A small image captioner, trained from scratch: 21M parameters, encoder widths [64, 128, 256].
Rows from expert 1 of block 3 of the image encoder, named by matrix and row number. Rows with one number belong to one neuron. Each number is 50 + 10 x the weight over its row's rms, rounded and kept within 0 to 99. All counts start at 0. After the name is the row's rms in percent of the matrix's.
# gate: expert gate (encoder.blocks.3.mlp.gate, 8x256x128), inputs 0-127
# up: expert up (encoder.blocks.3.mlp.up, 8x256x128), inputs 0-127
# down: expert down (encoder.blocks.3.mlp.down, 8x128x256, transposed), outputs 0-127
gate.64 103:39 56 47 30 44 64 60 56 53 50 61 46 47 45 66 58 46 50 34 21 41 49 47 34 56 58 60 52 42 39 63 48 45 48 54 64 39 39 43 65 48 50 41 58 40 42 40 45 40 61 38 63 63 72 55 55 48 49 47 52 42 49 57 61 51 49 59 65 35 56 59 47 48 46 61 45 69 50 60 46 38 55 57 61 37 50 39 49 42 59 53 59 54 63 57 65 40 45 44 48 41 51 40 43 63 66 24 50 70 70 42 72 44 59 58 47 39 66 53 46 43 53 42 42 54 65 57 62
up.64 098:46 54 50 58 57 44 33 36 43 30 62 56 43 55 56 74 49 63 57 53 54 51 58 46 49 56 48 47 72 54 43 43 59 49 36 45 74 53 46 53 23 54 54 39 44 58 32 52 71 36 46 60 44 56 63 70 61 57 40 28 47 43 60 52 65 52 52 38 43 43 30 42 55 48 52 62 50 56 56 35 58 67 55 42 49 47 56 34 70 48 60 41 52 44 56 48 33 42 58 54 60 39 62 48 54 56 49 45 68 55 45 41 55 41 47 44 56 32 60 36 53 49 42 60 52 63 49 53
down.64 100:63 56 47 59 74 37 56 33 39 58 56 52 38 46 52 42 30 51 46 53 46 30 46 53 48 41 51 86 62 59 57 53 44 53 36 35 34 45 51 58 40 41 49 52 37 55 46 45 53 45 44 57 47 47 29 63 76 57 49 53 44 46 65 46 64 53 34 39 41 52 48 60 53 34 34 49 66 38 52 57 55 68 52 55 51 51 46 28 45 53 53 41 49 56 41 45 61 43 54 61 50 42 48 60 48 45 58 51 54 54 52 69 48 19 64 57 60 54 40 47 52 44 48 47 54 51 56 44
gate.65 099:54 49 45 61 47 44 54 48 45 40 50 38 55 51 40 33 26 48 61 51 48 62 41 49 46 64 50 41 51 52 61 48 46 25 46 78 35 54 42 56 41 51 61 69 53 48 51 43 48 47 72 41 36 46 59 56 51 72 59 38 84 56 48 37 44 67 62 55 50 35 57 42 40 47 47 50 45 44 55 25 47 39 44 55 48 49 57 44 47 53 48 54 47 72 33 36 56 61 50 39 46 59 44 61 42 53 42 49 46 61 42 47 49 34 40 61 52 61 53 41 54 55 44 57 55 32 59 51
up.65 093:48 39 69 49 51 46 36 70 47 64 45 42 39 42 49 36 66 39 48 59 62 49 68 41 70 47 50 64 59 53 62 44 58 47 43 46 42 59 56 39 57 61 57 58 59 58 43 55 48 59 54 61 31 56 43 50 50 56 43 46 63 56 39 52 44 41 33 48 46 48 52 46 47 40 39 67 41 45 31 42 54 38 61 45 44 33 60 41 65 67 50 42 51 42 45 56 39 64 72 52 21 45 64 74 43 47 44 48 63 55 52 38 60 42 57 73 42 60 40 51 47 51 45 54 37 53 46 52
down.65 101:51 50 45 51 49 68 36 56 52 61 49 61 53 59 51 43 46 62 46 61 47 54 44 59 61 42 52 40 49 41 63 55 49 32 45 54 56 54 57 40 69 43 57 54 59 45 50 51 47 55 23 52 48 56 39 51 56 52 48 57 28 51 68 33 49 34 26 60 38 54 50 60 51 77 48 63 53 63 37 46 50 52 50 46 42 38 37 39 37 47 48 60 53 49 55 37 47 37 33 71 52 51 47 39 52 63 31 36 41 56 47 27 36 37 53 54 50 33 56 57 58 52 63 50 56 54 53 24
gate.66 103:37 50 55 41 56 55 57 57 41 55 22 68 55 53 36 31 58 50 57 71 48 55 48 33 59 56 55 44 36 50 50 62 47 47 59 39 48 37 48 63 60 59 55 51 50 50 51 37 52 44 57 53 55 53 47 58 39 55 48 34 50 80 34 72 50 47 65 33 39 43 60 64 44 38 58 71 64 49 47 57 41 57 44 64 52 61 56 48 57 52 45 46 44 37 58 50 42 53 41 37 65 50 69 61 59 64 53 63 59 42 70 41 56 40 46 33 53 41 37 42 50 42 49 53 61 46 47 59
up.66 112:54 33 48 49 38 56 34 66 62 47 55 52 37 44 63 60 41 46 54 41 50 52 67 43 31 56 48 41 60 34 57 50 37 32 64 72 58 43 49 45 49 32 55 41 55 30 60 51 55 58 42 43 43 61 52 56 56 38 54 58 56 43 61 36 50 50 40 54 69 37 36 53 55 56 46 29 39 51 49 57 58 36 61 51 45 48 44 66 49 34 50 50 62 45 51 50 52 41 60 71 53 58 43 54 30 41 42 48 50 53 42 41 52 69 65 59 64 49 63 71 41 56 70 44 47 51 46 62
down.66 095:45 47 63 59 48 56 51 53 61 41 49 48 62 66 60 46 47 41 47 30 48 46 61 49 66 47 40 44 44 44 42 46 59 64 51 48 42 38 66 46 29 62 68 60 47 56 61 53 53 47 57 47 36 42 36 61 50 46 33 32 50 56 40 57 46 44 50 43 50 49 37 33 54 60 52 60 25 55 60 39 56 62 55 44 55 40 48 38 39 41 71 56 57 44 48 82 48 47 51 42 58 50 50 67 39 45 78 47 46 48 57 42 48 56 35 54 80 48 54 59 51 55 60 51 36 49 42 52
gate.67 088:44 57 48 60 59 36 44 46 49 51 56 65 46 52 53 65 37 46 58 45 42 43 34 65 49 54 57 53 47 55 34 43 61 39 43 53 50 49 44 20 53 42 58 58 12 23 53 55 51 56 49 63 52 49 50 54 45 68 56 44 49 52 40 47 58 41 44 63 61 47 48 54 66 48 50 57 54 46 57 31 52 68 39 39 44 50 48 44 51 47 46 58 67 45 43 60 41 63 48 51 63 55 73 51 52 64 41 57 63 56 73 29 33 37 53 63 48 48 50 55 52 47 63 50 43 65 46 44
up.67 085:40 39 51 63 59 52 52 57 52 58 53 60 53 68 43 59 66 50 47 54 59 35 58 43 64 55 40 29 53 40 51 69 44 48 54 52 57 58 61 72 40 57 46 49 52 81 35 57 50 41 52 50 46 54 51 42 57 36 46 43 58 51 60 41 38 34 53 67 50 35 51 48 34 47 50 34 61 62 59 43 40 46 49 41 70 50 60 62 52 52 38 53 40 57 50 47 56 26 62 58 50 51 55 38 42 52 66 43 37 55 49 59 54 47 37 50 32 37 63 58 20 46 45 42 52 44 36 52
down.67 090:46 50 58 53 46 61 51 42 48 40 60 39 39 63 54 54 49 42 56 46 65 51 47 38 41 51 52 53 48 42 47 61 50 51 52 44 46 54 56 41 58 43 50 41 47 49 40 56 59 53 63 62 67 33 58 57 51 51 48 42 38 30 44 57 48 17 58 49 43 52 60 56 46 52 50 47 73 43 38 41 70 58 50 38 27 67 60 50 68 57 45 66 45 62 40 63 58 47 61 49 44 39 42 44 59 34 63 44 48 33 70 55 45 36 68 52 67 57 24 65 45 50 56 59 34 41 54 45
gate.68 090:47 62 50 42 50 62 24 50 34 42 62 42 41 67 66 56 36 42 74 44 51 35 46 51 36 50 45 68 44 54 39 54 57 56 39 36 47 41 48 51 36 65 48 57 60 42 57 41 42 64 53 54 43 37 52 49 45 50 58 54 49 45 44 73 32 65 40 54 50 63 33 51 42 53 51 66 49 53 52 61 57 62 41 54 52 32 49 55 64 48 55 62 57 36 45 53 37 59 52 38 54 50 79 50 58 41 32 39 48 54 33 51 70 53 35 33 46 52 48 49 41 56 50 63 45 54 54 47
up.68 086:64 56 35 53 55 56 32 53 42 46 61 42 42 53 48 53 49 49 58 55 47 41 44 28 37 43 49 66 47 43 41 59 55 40 38 46 44 49 49 53 27 68 47 52 62 46 55 35 54 62 58 59 51 45 56 53 47 61 45 40 37 66 36 57 48 44 34 58 54 49 49 47 52 45 48 64 48 51 76 60 56 61 38 58 58 52 53 52 68 50 62 49 50 46 41 63 64 59 35 37 56 45 69 69 56 54 41 49 48 60 30 40 65 53 44 34 36 51 58 58 56 53 24 69 28 55 54 52
down.68 088:66 31 43 42 59 38 23 45 59 50 48 57 48 58 50 41 63 54 52 59 59 33 51 55 52 64 57 52 45 55 60 40 48 48 69 58 71 56 58 52 62 62 43 47 33 42 34 35 67 54 60 43 56 46 39 54 43 57 54 35 55 54 55 62 36 47 47 42 49 60 41 53 74 58 45 59 49 45 40 55 31 42 49 62 38 58 44 67 46 55 43 47 62 56 52 33 54 35 54 51 47 66 34 34 45 34 19 43 56 46 38 59 48 53 47 61 59 46 48 55 42 57 53 38 40 57 57 50
gate.69 077:46 68 57 49 30 56 64 37 38 30 41 54 45 57 37 49 37 47 70 30 38 46 55 49 46 44 57 73 60 33 39 42 54 51 54 67 47 44 56 33 59 43 40 49 47 45 52 48 56 37 25 39 53 56 57 61 45 60 45 43 64 38 41 50 56 33 61 48 53 30 48 44 39 54 46 52 50 55 56 51 42 41 63 42 40 48 45 55 47 52 34 48 51 26 60 44 57 50 54 60 57 63 67 46 34 56 55 69 54 52 67 59 62 55 51 44 47 58 32 52 52 63 50 62 57 52 66 47
up.69 082:49 32 44 55 73 42 38 65 60 67 62 43 48 39 52 52 58 50 30 62 64 56 54 48 60 55 42 26 41 63 57 50 41 46 47 29 51 61 45 67 36 56 63 46 56 55 51 45 46 65 72 59 48 54 50 46 52 42 56 45 37 68 64 56 49 61 37 51 46 70 53 56 51 50 51 51 55 54 44 49 59 60 42 58 59 55 59 50 56 47 72 47 52 68 41 53 44 46 51 39 47 44 29 53 66 37 47 33 46 46 37 33 39 45 44 55 52 46 72 46 42 35 44 47 47 52 34 43
down.69 077:64 45 48 53 33 59 56 51 61 44 50 56 64 65 58 60 34 62 48 47 61 53 64 48 69 62 56 63 45 43 61 41 44 47 41 46 51 42 46 47 42 57 46 47 53 43 63 58 44 41 34 40 44 35 58 58 44 55 42 38 50 43 69 36 41 49 57 53 44 37 41 41 58 67 48 52 42 42 47 41 60 50 34 46 66 41 33 29 52 55 44 46 43 74 49 49 84 56 47 44 40 46 54 41 41 38 68 72 59 60 46 59 61 46 65 59 42 58 39 47 42 35 49 40 51 49 39 40
gate.70 090:49 45 48 45 50 46 51 48 46 30 42 36 53 37 58 44 38 46 46 46 44 47 40 40 38 43 51 59 33 47 55 55 55 52 55 31 45 22 43 41 61 35 54 49 44 50 52 53 58 54 63 56 61 42 59 50 67 51 51 50 56 32 40 52 57 42 55 60 48 51 66 62 49 45 55 51 58 76 61 53 24 48 41 61 40 36 48 56 54 42 60 39 46 25 53 39 46 51 49 48 59 56 58 55 35 64 65 52 42 54 70 51 46 67 37 67 41 45 39 45 49 39 41 51 53 30 78 54
up.70 097:55 43 42 44 50 55 53 34 45 28 48 40 66 35 56 53 33 42 51 42 48 47 60 43 39 48 46 68 24 47 69 45 44 52 38 45 53 33 58 35 53 40 46 50 50 53 46 63 54 54 68 45 57 51 61 47 61 45 54 61 54 44 30 46 57 28 42 61 56 44 56 64 35 36 47 50 55 59 50 46 32 55 44 62 50 41 66 61 50 41 60 35 55 36 49 45 55 57 43 50 46 60 48 66 37 57 44 47 42 34 63 48 37 55 51 70 50 52 50 60 48 46 31 68 58 41 74 59
down.70 102:53 79 52 36 48 50 43 37 47 38 48 48 62 71 48 41 54 40 81 58 45 42 47 54 49 61 40 47 47 41 41 46 60 51 66 48 36 64 58 58 79 55 62 66 46 51 57 46 50 53 71 40 62 47 41 50 49 34 43 57 36 37 37 37 42 61 44 51 41 57 61 42 36 42 52 46 34 67 58 46 44 52 48 55 42 42 58 53 42 47 43 48 52 49 61 56 59 44 48 38 47 59 51 44 48 60 55 60 35 42 52 63 54 33 61 58 67 61 48 66 56 33 32 43 47 54 55 51
gate.71 106:52 43 43 60 56 42 44 56 55 61 64 56 69 39 48 34 50 64 43 42 47 34 31 34 52 48 52 43 38 58 47 47 58 52 48 58 44 52 68 44 48 46 44 26 49 36 34 41 48 43 52 42 52 36 60 53 63 79 44 44 38 58 37 56 54 54 66 52 49 47 51 34 66 39 50 36 49 46 41 65 53 48 60 57 61 62 64 57 40 37 45 45 60 53 61 50 48 49 39 42 56 42 51 52 54 52 34 71 44 61 63 45 72 39 36 50 32 53 60 36 50 40 51 54 28 52 60 59
up.71 121:46 32 64 26 58 61 55 56 52 36 51 81 39 66 47 67 50 55 56 51 53 67 55 44 59 52 48 26 52 47 57 60 62 63 36 48 48 59 45 42 59 53 56 60 34 28 54 60 39 40 66 59 54 38 45 28 65 42 28 52 56 35 57 57 58 57 40 55 35 56 68 57 48 54 56 57 51 44 48 39 52 52 31 45 37 39 56 53 52 49 39 56 34 51 40 51 48 56 53 38 57 58 40 39 56 32 55 53 56 57 46 59 50 52 58 43 51 57 41 53 38 46 42 34 51 48 53 55
down.71 116:52 37 49 45 42 50 60 46 64 49 57 47 44 48 51 25 55 62 55 54 37 36 68 56 47 53 44 50 53 55 50 34 48 57 55 39 48 48 51 41 41 48 43 50 53 55 52 72 35 62 40 47 58 55 65 69 64 64 48 34 58 35 51 55 56 40 49 50 41 50 56 39 46 65 61 44 38 38 49 58 44 47 39 52 66 48 47 54 52 29 44 51 68 47 46 42 46 49 43 57 37 45 50 30 62 70 47 40 30 72 66 67 50 55 38 60 55 33 47 39 57 47 65 36 29 59 50 62