config.toml
dataset = "photos with spoken descriptions (Open Images, Localized Narratives)"
decoder_prefix_bidirectional = true
shampoo_beta = 0.999
Rows from block 7 of the image encoder of a small image captioner, named by matrix and row number. Rows with one number within an expert belong to one neuron, the router's apart. Each number is 128 + 32 x the weight over its row's rms, rounded and kept within 0 to 255. All counts start at 0. Numbers have three digits each.
Before each expert's rows are labels from the 100 images, of 14976, where the router gives the expert most weight on average: "top examples" is what is common among them. Only what is clearly more common there than usual is listed. The data: photos with spoken descriptions (Open Images, Localized Narratives). In brackets: how many of the 100.
# router: router (encoder.blocks.7.mlp.router.weight, 8x128, trained with AdamW), inputs 0-127
# gate: expert gate (encoder.blocks.7.mlp.gate, 8x256x128), inputs 0-127
# up: expert up (encoder.blocks.7.mlp.up, 8x256x128), inputs 0-127
# down: expert down (encoder.blocks.7.mlp.down, 8x128x256, transposed), outputs 0-127

# expert 2
top examples: text has "sky" (83); text has "trees" (76); text has "grass" (29); text has "clouds" (28)
router.2:124116128136104099130111138088114125159180170146164112167143116090200109136122174104142134121129113115093111149102186133105158150125079190158119077118046114127168146113134112167077103078133123133136155193110160067117126121124135103146139092145100106151148086135078137069139074160120170233130120117174143111031136123139112150137181152170138114107149107144165085149117108136209149118090
gate.0:105185088126132135150167137086124096126151162110135119163156116167111062140110137082058135114152079158138080153131150118138132149103138146121153130111126115149114145155150181135102170133074097139091109113121097097168122156148103095169158112159107128079133167094119163114144110046056160133224136099097115176143161135069094119100143090080171148114125064086118131115175074088213128156130
up.0:123181118134156114161162127106117122092137157091107120177119129199113094145127138107048153110162097180144086118131125103122124144092122113136158135083089101156152126141132164122112148110104133121071104115095101112119145129162089058147173116158097082103159154111133129103119115034066142148223144091113126164174190129051121137093123103126208152122111111114111140107160120086213118166115
down.0:155133147140100128160223135110144160106055140092181157093133113066107101188123190130093063161149118103087146208085120092061105160120153136095153173162130143095170163151086156101143143135078159140177099136081123134118139138144119162101029144108122093144130133085116137192143134161175109122109155111106112082113152144149156132130178146137150105093115130132109141195145114136138166132133
gate.1:188158106153109108106093123097115132088123157116119139069128083070121141103139156137167089167137133075107136120093136101124085103110177122107123121191057104149114069107158114134162036126137161106047123163153139133147203085145150136201114115134141110124171149125155127075154131145095155137201150151144115140133135158111129158169108068121159143136118105104135128141141147137132006135107
up.1:070146160129151157166121144127151138178105109108100131201107172185104112153086124132114150114146113191145166146190107153135154178132119118170124129040194145110093147171146137117124248106125119150164140131110115121108084159103087123098089133118116138146088123109136108149125097094153132135059106066107173153159102095117118127090136186130096123099126143118087180119111133097122220098155
down.1:153102126110174110133062117138124092157105129095112096132126122148146094166111163089158180136075191168185076144133136107143100066168139102095095102149069075091140120127105110108166110072142189138099145121142135080152140188114104168060082112051129168130185106071149126152124117173118099137157147111156148081170148179154151129123137141116118112165143108146071107085123105131100149191082
gate.2:117149111119115075133122139089074170119168097112128121111114104127116135117114093111135129134141127138198042167114177171093166109150161101137093152149114124129155093125113120163179141124130204096135169108078180174122110184156090139097084176172089089149140138100137109186048150181166104140129099111159112107094085104109145121078105098095067095185162138154110141089098111154138146067180
up.2:115158148129085165122087146147166113070107131083172114120144127059131135147145177104139170149113141156087152074116100138177101142128109139186143098141145178070105085119122117113095085160152077078155171158138142120101183114083143150152164122095164111129152153063125110090136088155072094125096144124081089109157146135154136173168154192080167139083125169069148131145165137095182067173097
down.2:151096091113153186087112091183148150145104102182138074105165115084150173114074174148117104139154096133163078190087114166112118100120094151158125136176168116166129068160152121139104154159124137128135125154109123143097093167113106143135103148148156157154144107162106192115149075199124169136118154131121133174127077090198225155095103124139145160156070094135124090129116099182126081172143
gate.3:156093100109139104097123136083177108134109124105095136129149108101122112134181170190076143128192165084141160112065169120079119147103113108120165068076175150157164090102119149130131133165106114191126058118122109047143158151138055115123161155137133121113122124159146070107122150140115152142155158191126138103189149132150140065174085162161186125119081146163164138124096125114156150114202
up.3:175159155084108117122104157113235095118118170096083144101129136080117091183121169155040124148174142110183179119083158166137131128094090158117164128098133121135154081100104124111123171126168111223103080133134124101088101151088084110124144135172100132151079132145121024103156182154082162134152114116174121136131128154131121118104101172115137091129144108145114116099094170149115134133154
down.3:129138129102158090190141186112099176110099136146063124101113109123153103154101167202157105096130107143149189148105126143112112128099138093110160160172123131127116097133084145135165084111161143101130103158116114083135066097146082084116103211180126107063107126124116168135123126155132117134118128128142113091110141201197148091120128146121113093161086040079103063104133128188163189163116
gate.4:135143186124124109100112124125134112109119123118173147147133149153074174101124155124094067082085127126058133118199139080090149096146137084115145187104137120124145176152119117143126106143109147118172208143126060150115193073148120107167122154168168135134132039112178098174159157127139166131102088121108146143134128063098168184188177171125111119096100115126159125144154203132127177125114
up.4:087137129146145162109086171153142125098155085108135143138125108165142103068107142082127142143047183202138136180176116079110147076144083104159144099120169105141187124180106154153151140128112197131115215186149123137136122175114080144147138129135125165122153088126143082171117064125130113080095118109110161120162143089079147130126151142139085077075120156124129132108146105181161209119104
down.4:141160154104121154138129157084115165099151123056093150130110113117115118121148109151156180118155228118161103129165122127098152163141134209102108128143150069161108215198147145103066159165171129093102124168100207149129112134153141102082087074083092120118105139131134148143132125115140114141122146118127148172110162115080143156185114069137090081135099134138046168135114090116141177127150

# expert 4
top examples: text has "color" (30)
router.4:123103105130121116132105164099156128114104081137123117095125085185042109215128126155140152117104126092154127086140077144110112143072158121083117181121147160100077138137077089113137116093073119120126081134101115181145134123150156144109100114107099147060113190117183125141146136119099111056125109195075128170186148100151096124151132142080103141176082172103084196161099158120075127147113
gate.0:088116138191139123127093206120055122107216142136138116188191114123113119098109110100132136123141111116150103140127203107117106138106070161162099133151099146090136156115081197100152142111113110174105105150157146169074157145066137116146132136150112072169127163124189177075146123169124123152165170061145154094118180116106132162114111151086147095117179112105125125182090168094165116130137
up.0:139164088100113168099164102154110147187149128123102148086153094098124137159132160173117154122116089122114107123118131171155065123107155131081073136142123139128165116128095080117187129163100199140163091111126143114106097104151139124134036090115130108109110051164139104155115160136077069154114174131160122106133076174133133160107127128192128098031151208141085099156138155130109168168167
down.0:138143129159137085147153172120149168159101160127135145139140148154107103113164170131142177089122106107132184182120137149165136174152098127125069139095102093135163091152108161193165115139139087086176105126103089106107113113124130173108087168087146078099078122126142119197107094113107130124134183145137081162110128097158091152185053140133112170114205112119139173103062109084095075053172
gate.1:102159133151093140127133121133100098138134180150200073122159140105185195129173063155078162083130166117039079125106203146148119151144107149162142149111175104062123130079143140083162086118156120136149149070088174115168100100150160100103106091118109109169139118092160117185133130143111155114061128154099122153107125152097106110105160204135141083136143120114126154116133085166135131187147
up.1:125104091097131155151138108114098115102114124143073116103151142137113061132139163073192137144137130126183150125211060116117138127165152123127130165144141111171140121173125105172131173095148101072130136149127128149114174112107114123144136164162164134143126181176116111087128136102130083185223111086115115102137135100176119143065090022116068143134117134135155125088097144100137187069075
down.1:104092193101147075149129112179139151115145103157151118113184162140084136166090131114127112120100179118104155162129163139144157099160173135150135107122125179173095096135151179104190135126173105146197141107102105104101126122145107173129151090155156120132164107146128106149132102161134126148132125086143084146197101133123076101124195143127110161109127071140148207190222120155223094104154
gate.2:130093157103152156207112153103148111075125070132150112063102120059138083109117125092125140122151145091123120142124123152121134130095143164159224128129110183148176108207145112065110164142091179128131129068156129136167041122120093175154111098132113137142152038113152083139052136102114162088107172131138133142134166120148132100102137132113129138170117103108128106140095150166062143151118
up.2:092085088153131123098132154114116124098187167150122112147150154105196120106162166168062066144121141110140118189128083123077177094133173059197081102123147124128121135167071089195030139087109106152112141086135138114137137186133126105172116136128142116136079080113128147130162095172127163166190134153139124140121132072185155115150115127137141131166115151166089096106127151127122096077106
down.2:146047107138131144154125156175036157159103148155161163124164125143127053069146113079176164123098166099170138149184119151091141096067144081150103150128121138194136107097121147162095108135099094097146111135112131048109144179127118113134126064109145100091077115143175189140114167124172167140120116104120124118115198123149107183110167086102142113093146124123158180115088114141117083131111
gate.3:119153105125127156127113164072162110209138142097116133173129148116112137160176145149178179083124126121079083135077127119183175153126097115090165124084139098101109113146104103176149092082128119181071155104159123094135139169110113061152189151155127158096092092123125055144092177110100151193146143103173157143122113175196136128101138149122150161149095130079137047088086132092129120107114
up.3:134121131156119104099119069191096164081130196107148168056110101042135126156110171126216113128130136106139098175140105085116139127127197141130110069153095144132141090106191168124104137167115148110109120129124165156119086152113101121137169089119090099121133124137161142118125104227149129100119128115148068147150165074108104126163156141071129115129146064073153172108092133143175134123087
down.3:097169165085194128137113126104135107217152134106093120151100114162118059131119144139121174137128114135094126116077150142121186106140125159122154122123089119082182146122181117055084137108151149120097046132140106090126166099105167148131196159151147092117159110135154109153159162137178187124170105139128062088175070159127172123123146119106088100151111165149099146146173172105188112071121
gate.4:172140108129115133130155164105163127118128089144084133175148087081132116137151199217130148136127114194127165100127183134130115131153075070194109189121120114062142165109153177138105093116118186148126126124121079099100087100147128152128200113143104119111102185111172106119088124121188152113101110121177152164066127186121129129091159091139119144099098103178128159115106157076129078184137
up.4:112141157111089114151063132158144152125127212117129168107079171129087071106118104120181097183137110118138084146145144123127146117075195220148142103164096172147110075153106079077094111127088122109131147181154157103137158125143111135161146100113121118102126113165131104097105159125059077128163168123097093101156135068118125109173143190146129083177152174097084120117171147154082154094138
down.4:107129150122133102095068136161145099189091096113128135081104076164121152130169104108185086109190139115094113112127094175129072098122106168134150144137117118135081111084088073130133165123164158141172089078094106100115078090137113132157137147125111151113105129125180126120132136122078109170112169089183061132107186085108129122071077184107159125160089210173185161109154163110146101095143

# expert 1
top examples: text has "holding" (45); text has "wearing" (32); text has "two" (30); text has "woman" (28)
router.1:112150143123156116101105127094078153137111147145155154119166150069086181076106109113173202132081164070122139145152189111114105114161153179061111133124162140113118120154150186112115161166127130173088107197206077168067099081152144142109131138136159144107078084110101165209169180146146182115130112089092111102109148064119114094122126144141133114109090153113107108107136141166148108140110
gate.0:182141096184103140188088085134148162153108136093134176127121069123128136044114154117079103132186071104153106164150107119194181087104156159134116148152155105118130143180136142138141096119110083079112119108080114187160113110149154155074136114149139085103053093118162117145145133141112122161184144105077165124192164131124103128150119076107099149102124123072121171097122061135133122105191
up.0:143120142200112163128122162120172154166190153088116178164148101145094149147141111118116097143174071134186128133154205092111143044136161105137131092119163150149129077135153112098120124117071119056070134141084134141106120096125127089093191131126162082158087148140127165078090133127091063158156146128107117121132135082116065159118134120072130156096184174082127139115122115152167187108144
down.0:067096133131146108124127198083062120123092124134135063116119091148133115120150164086184086141144159146133152103144094149104156138082213151056162148124081146177120089134109103135079120116162162105183133182070162116124064135068149142114165176117122120148112142168144105131163130176068166152135128092077143104148120178153179155121098094162118135111135105164177151166163096119140107086148
gate.1:129128140121156181044094117115099097135105150100109122129121107121142061206133151155138114062168151125104123123111089114101142110132077161156116144122135102117132108148089080129137120168152144113167179151187088126141113143110103091100126182166142170177070161105145198140078117141162079107157099120018084055099095123111153110130126181119108113119113116124169097126094074126103177099138
up.1:159137154174098080162148150096084142100146070154197067143120166152123145111104146132146119230106129131117077143124131150160109068155134156091145144149122170069103134097097109104087116162084099083105144142092109094120117152144116164172112129086076139135129074136137108109172128150078117078121159154224152185130127143164121101122066075078139133149137116157098098100134149147107188164154
down.1:172075150119124148175136106118150171090072085147178193127110061168161151111110074123116159107125116160141116166114151134113137182140109127161106142113167133176144111166161166152146158120126127126110077086139121130137122171121125173122091099105221108128107135145152159103118095129180178145046143153107154163123125181164176099056143127143143158103200144130125113164159118190177169150180
gate.2:069154120124163117141140181140105163199105129096162113095122098156172114104144158136119088097147141164135133082116086110120162078198110124161103121108153164125127200138198093143109136138118202208155066117169117125090160117093088119147116067147114138130066124115102124122131104085169072122104166159104162109123085155162111124144122143137170143141117143104207146104175115083125168099067
up.2:111182151142161086131127144093102120163086135108125148085129138120179141085114137158111147161119132162135164098178104100114103100182092134108110093118120178181119207167186077132092145112136187139126084143136154142085181124133082104180164081128118117128100123137082085123108087077181068148124146171063125124109037128105116172131095128128165160178141104160156100088131146065138143080120
down.2:114176107115094125126149185140120094093132118141188118152116096158174136114074105120157111151148134144207064114179043054146072122112092046171126137172130151118113165145110070135109179091150083102151105083111124118185093159106103140142181123115093129124122099127123119186122163145208130155112143127152111149087124143130107155111122104128141140145068118117045176101122108139146117168132
gate.3:123098172135092107122180153127195124135167129102127127162028155107158198104133122161091068119107073055099106124138192110110159109111163141113164163142130182132151081116114114079116123119092144137185080170170105081094116127143146124144107122080131124130144119159141148129161124151055102144110092150162119129118147093101186159098129130101094131135199083131130137093045140125115173118077
up.3:147150136183122088116116099169124150101181119120140057045109139141137105109122092136120082094135150049165113097144102119215107141181164161150133169169189123192080106072128163170111082150131122113124163141100100133092149161125072110086143142137123104155134166154125143120079145106118102118099145106119124072143157070160160158153070134111111136207156079114137140154124098152105186115113
down.3:149130133109092137169145170134164123162140061142153164129128125089137154093167075145113110120139221160162189125107171130114125110155114134104111103202138127121091152143099113154131071091106126141120152116132072072148101097151181075125125149145136097152185166095153213130099124155100196123112165135075115100116202093186128089102148139159129111118095051144113122124181143106173125095111
gate.4:165130106138162147082086119169135185123165154058091087093114082121141128090150089131121120060134078108117165170114102134116074101180191159180112145143133099060092165140139137117098167102180148119155147145225130168096133051111160124158111127099115154125130132103125119117104053108196168171097150106109135140161120115154145138104090151060126101154117146110101109149149131148159178148119
up.4:193123091117141114082103083066103098137177170084080117098100084090089104064091135110173144080130103147091126153147134139152129102126074110113136133137145103146108167135129101120124156159173112125151116117110105169119098135146207162157129151126130133126082192118097137174108128089124147186170171100073116105167114112131150089080159130171111049137058212156120091138148120121136191155109
down.4:122039104106103160126195137088086137144063133146112106139098147075135178100125135147169131152168106101148115129120126095095092157127091192185073168151133108122113115151113175101053112079116147089130119103159146099096125132095186163134114097120101055144117148197094095083141150101176069124103129117129132132189128098094119146148140175101132120120194172111113141187139073105126122125091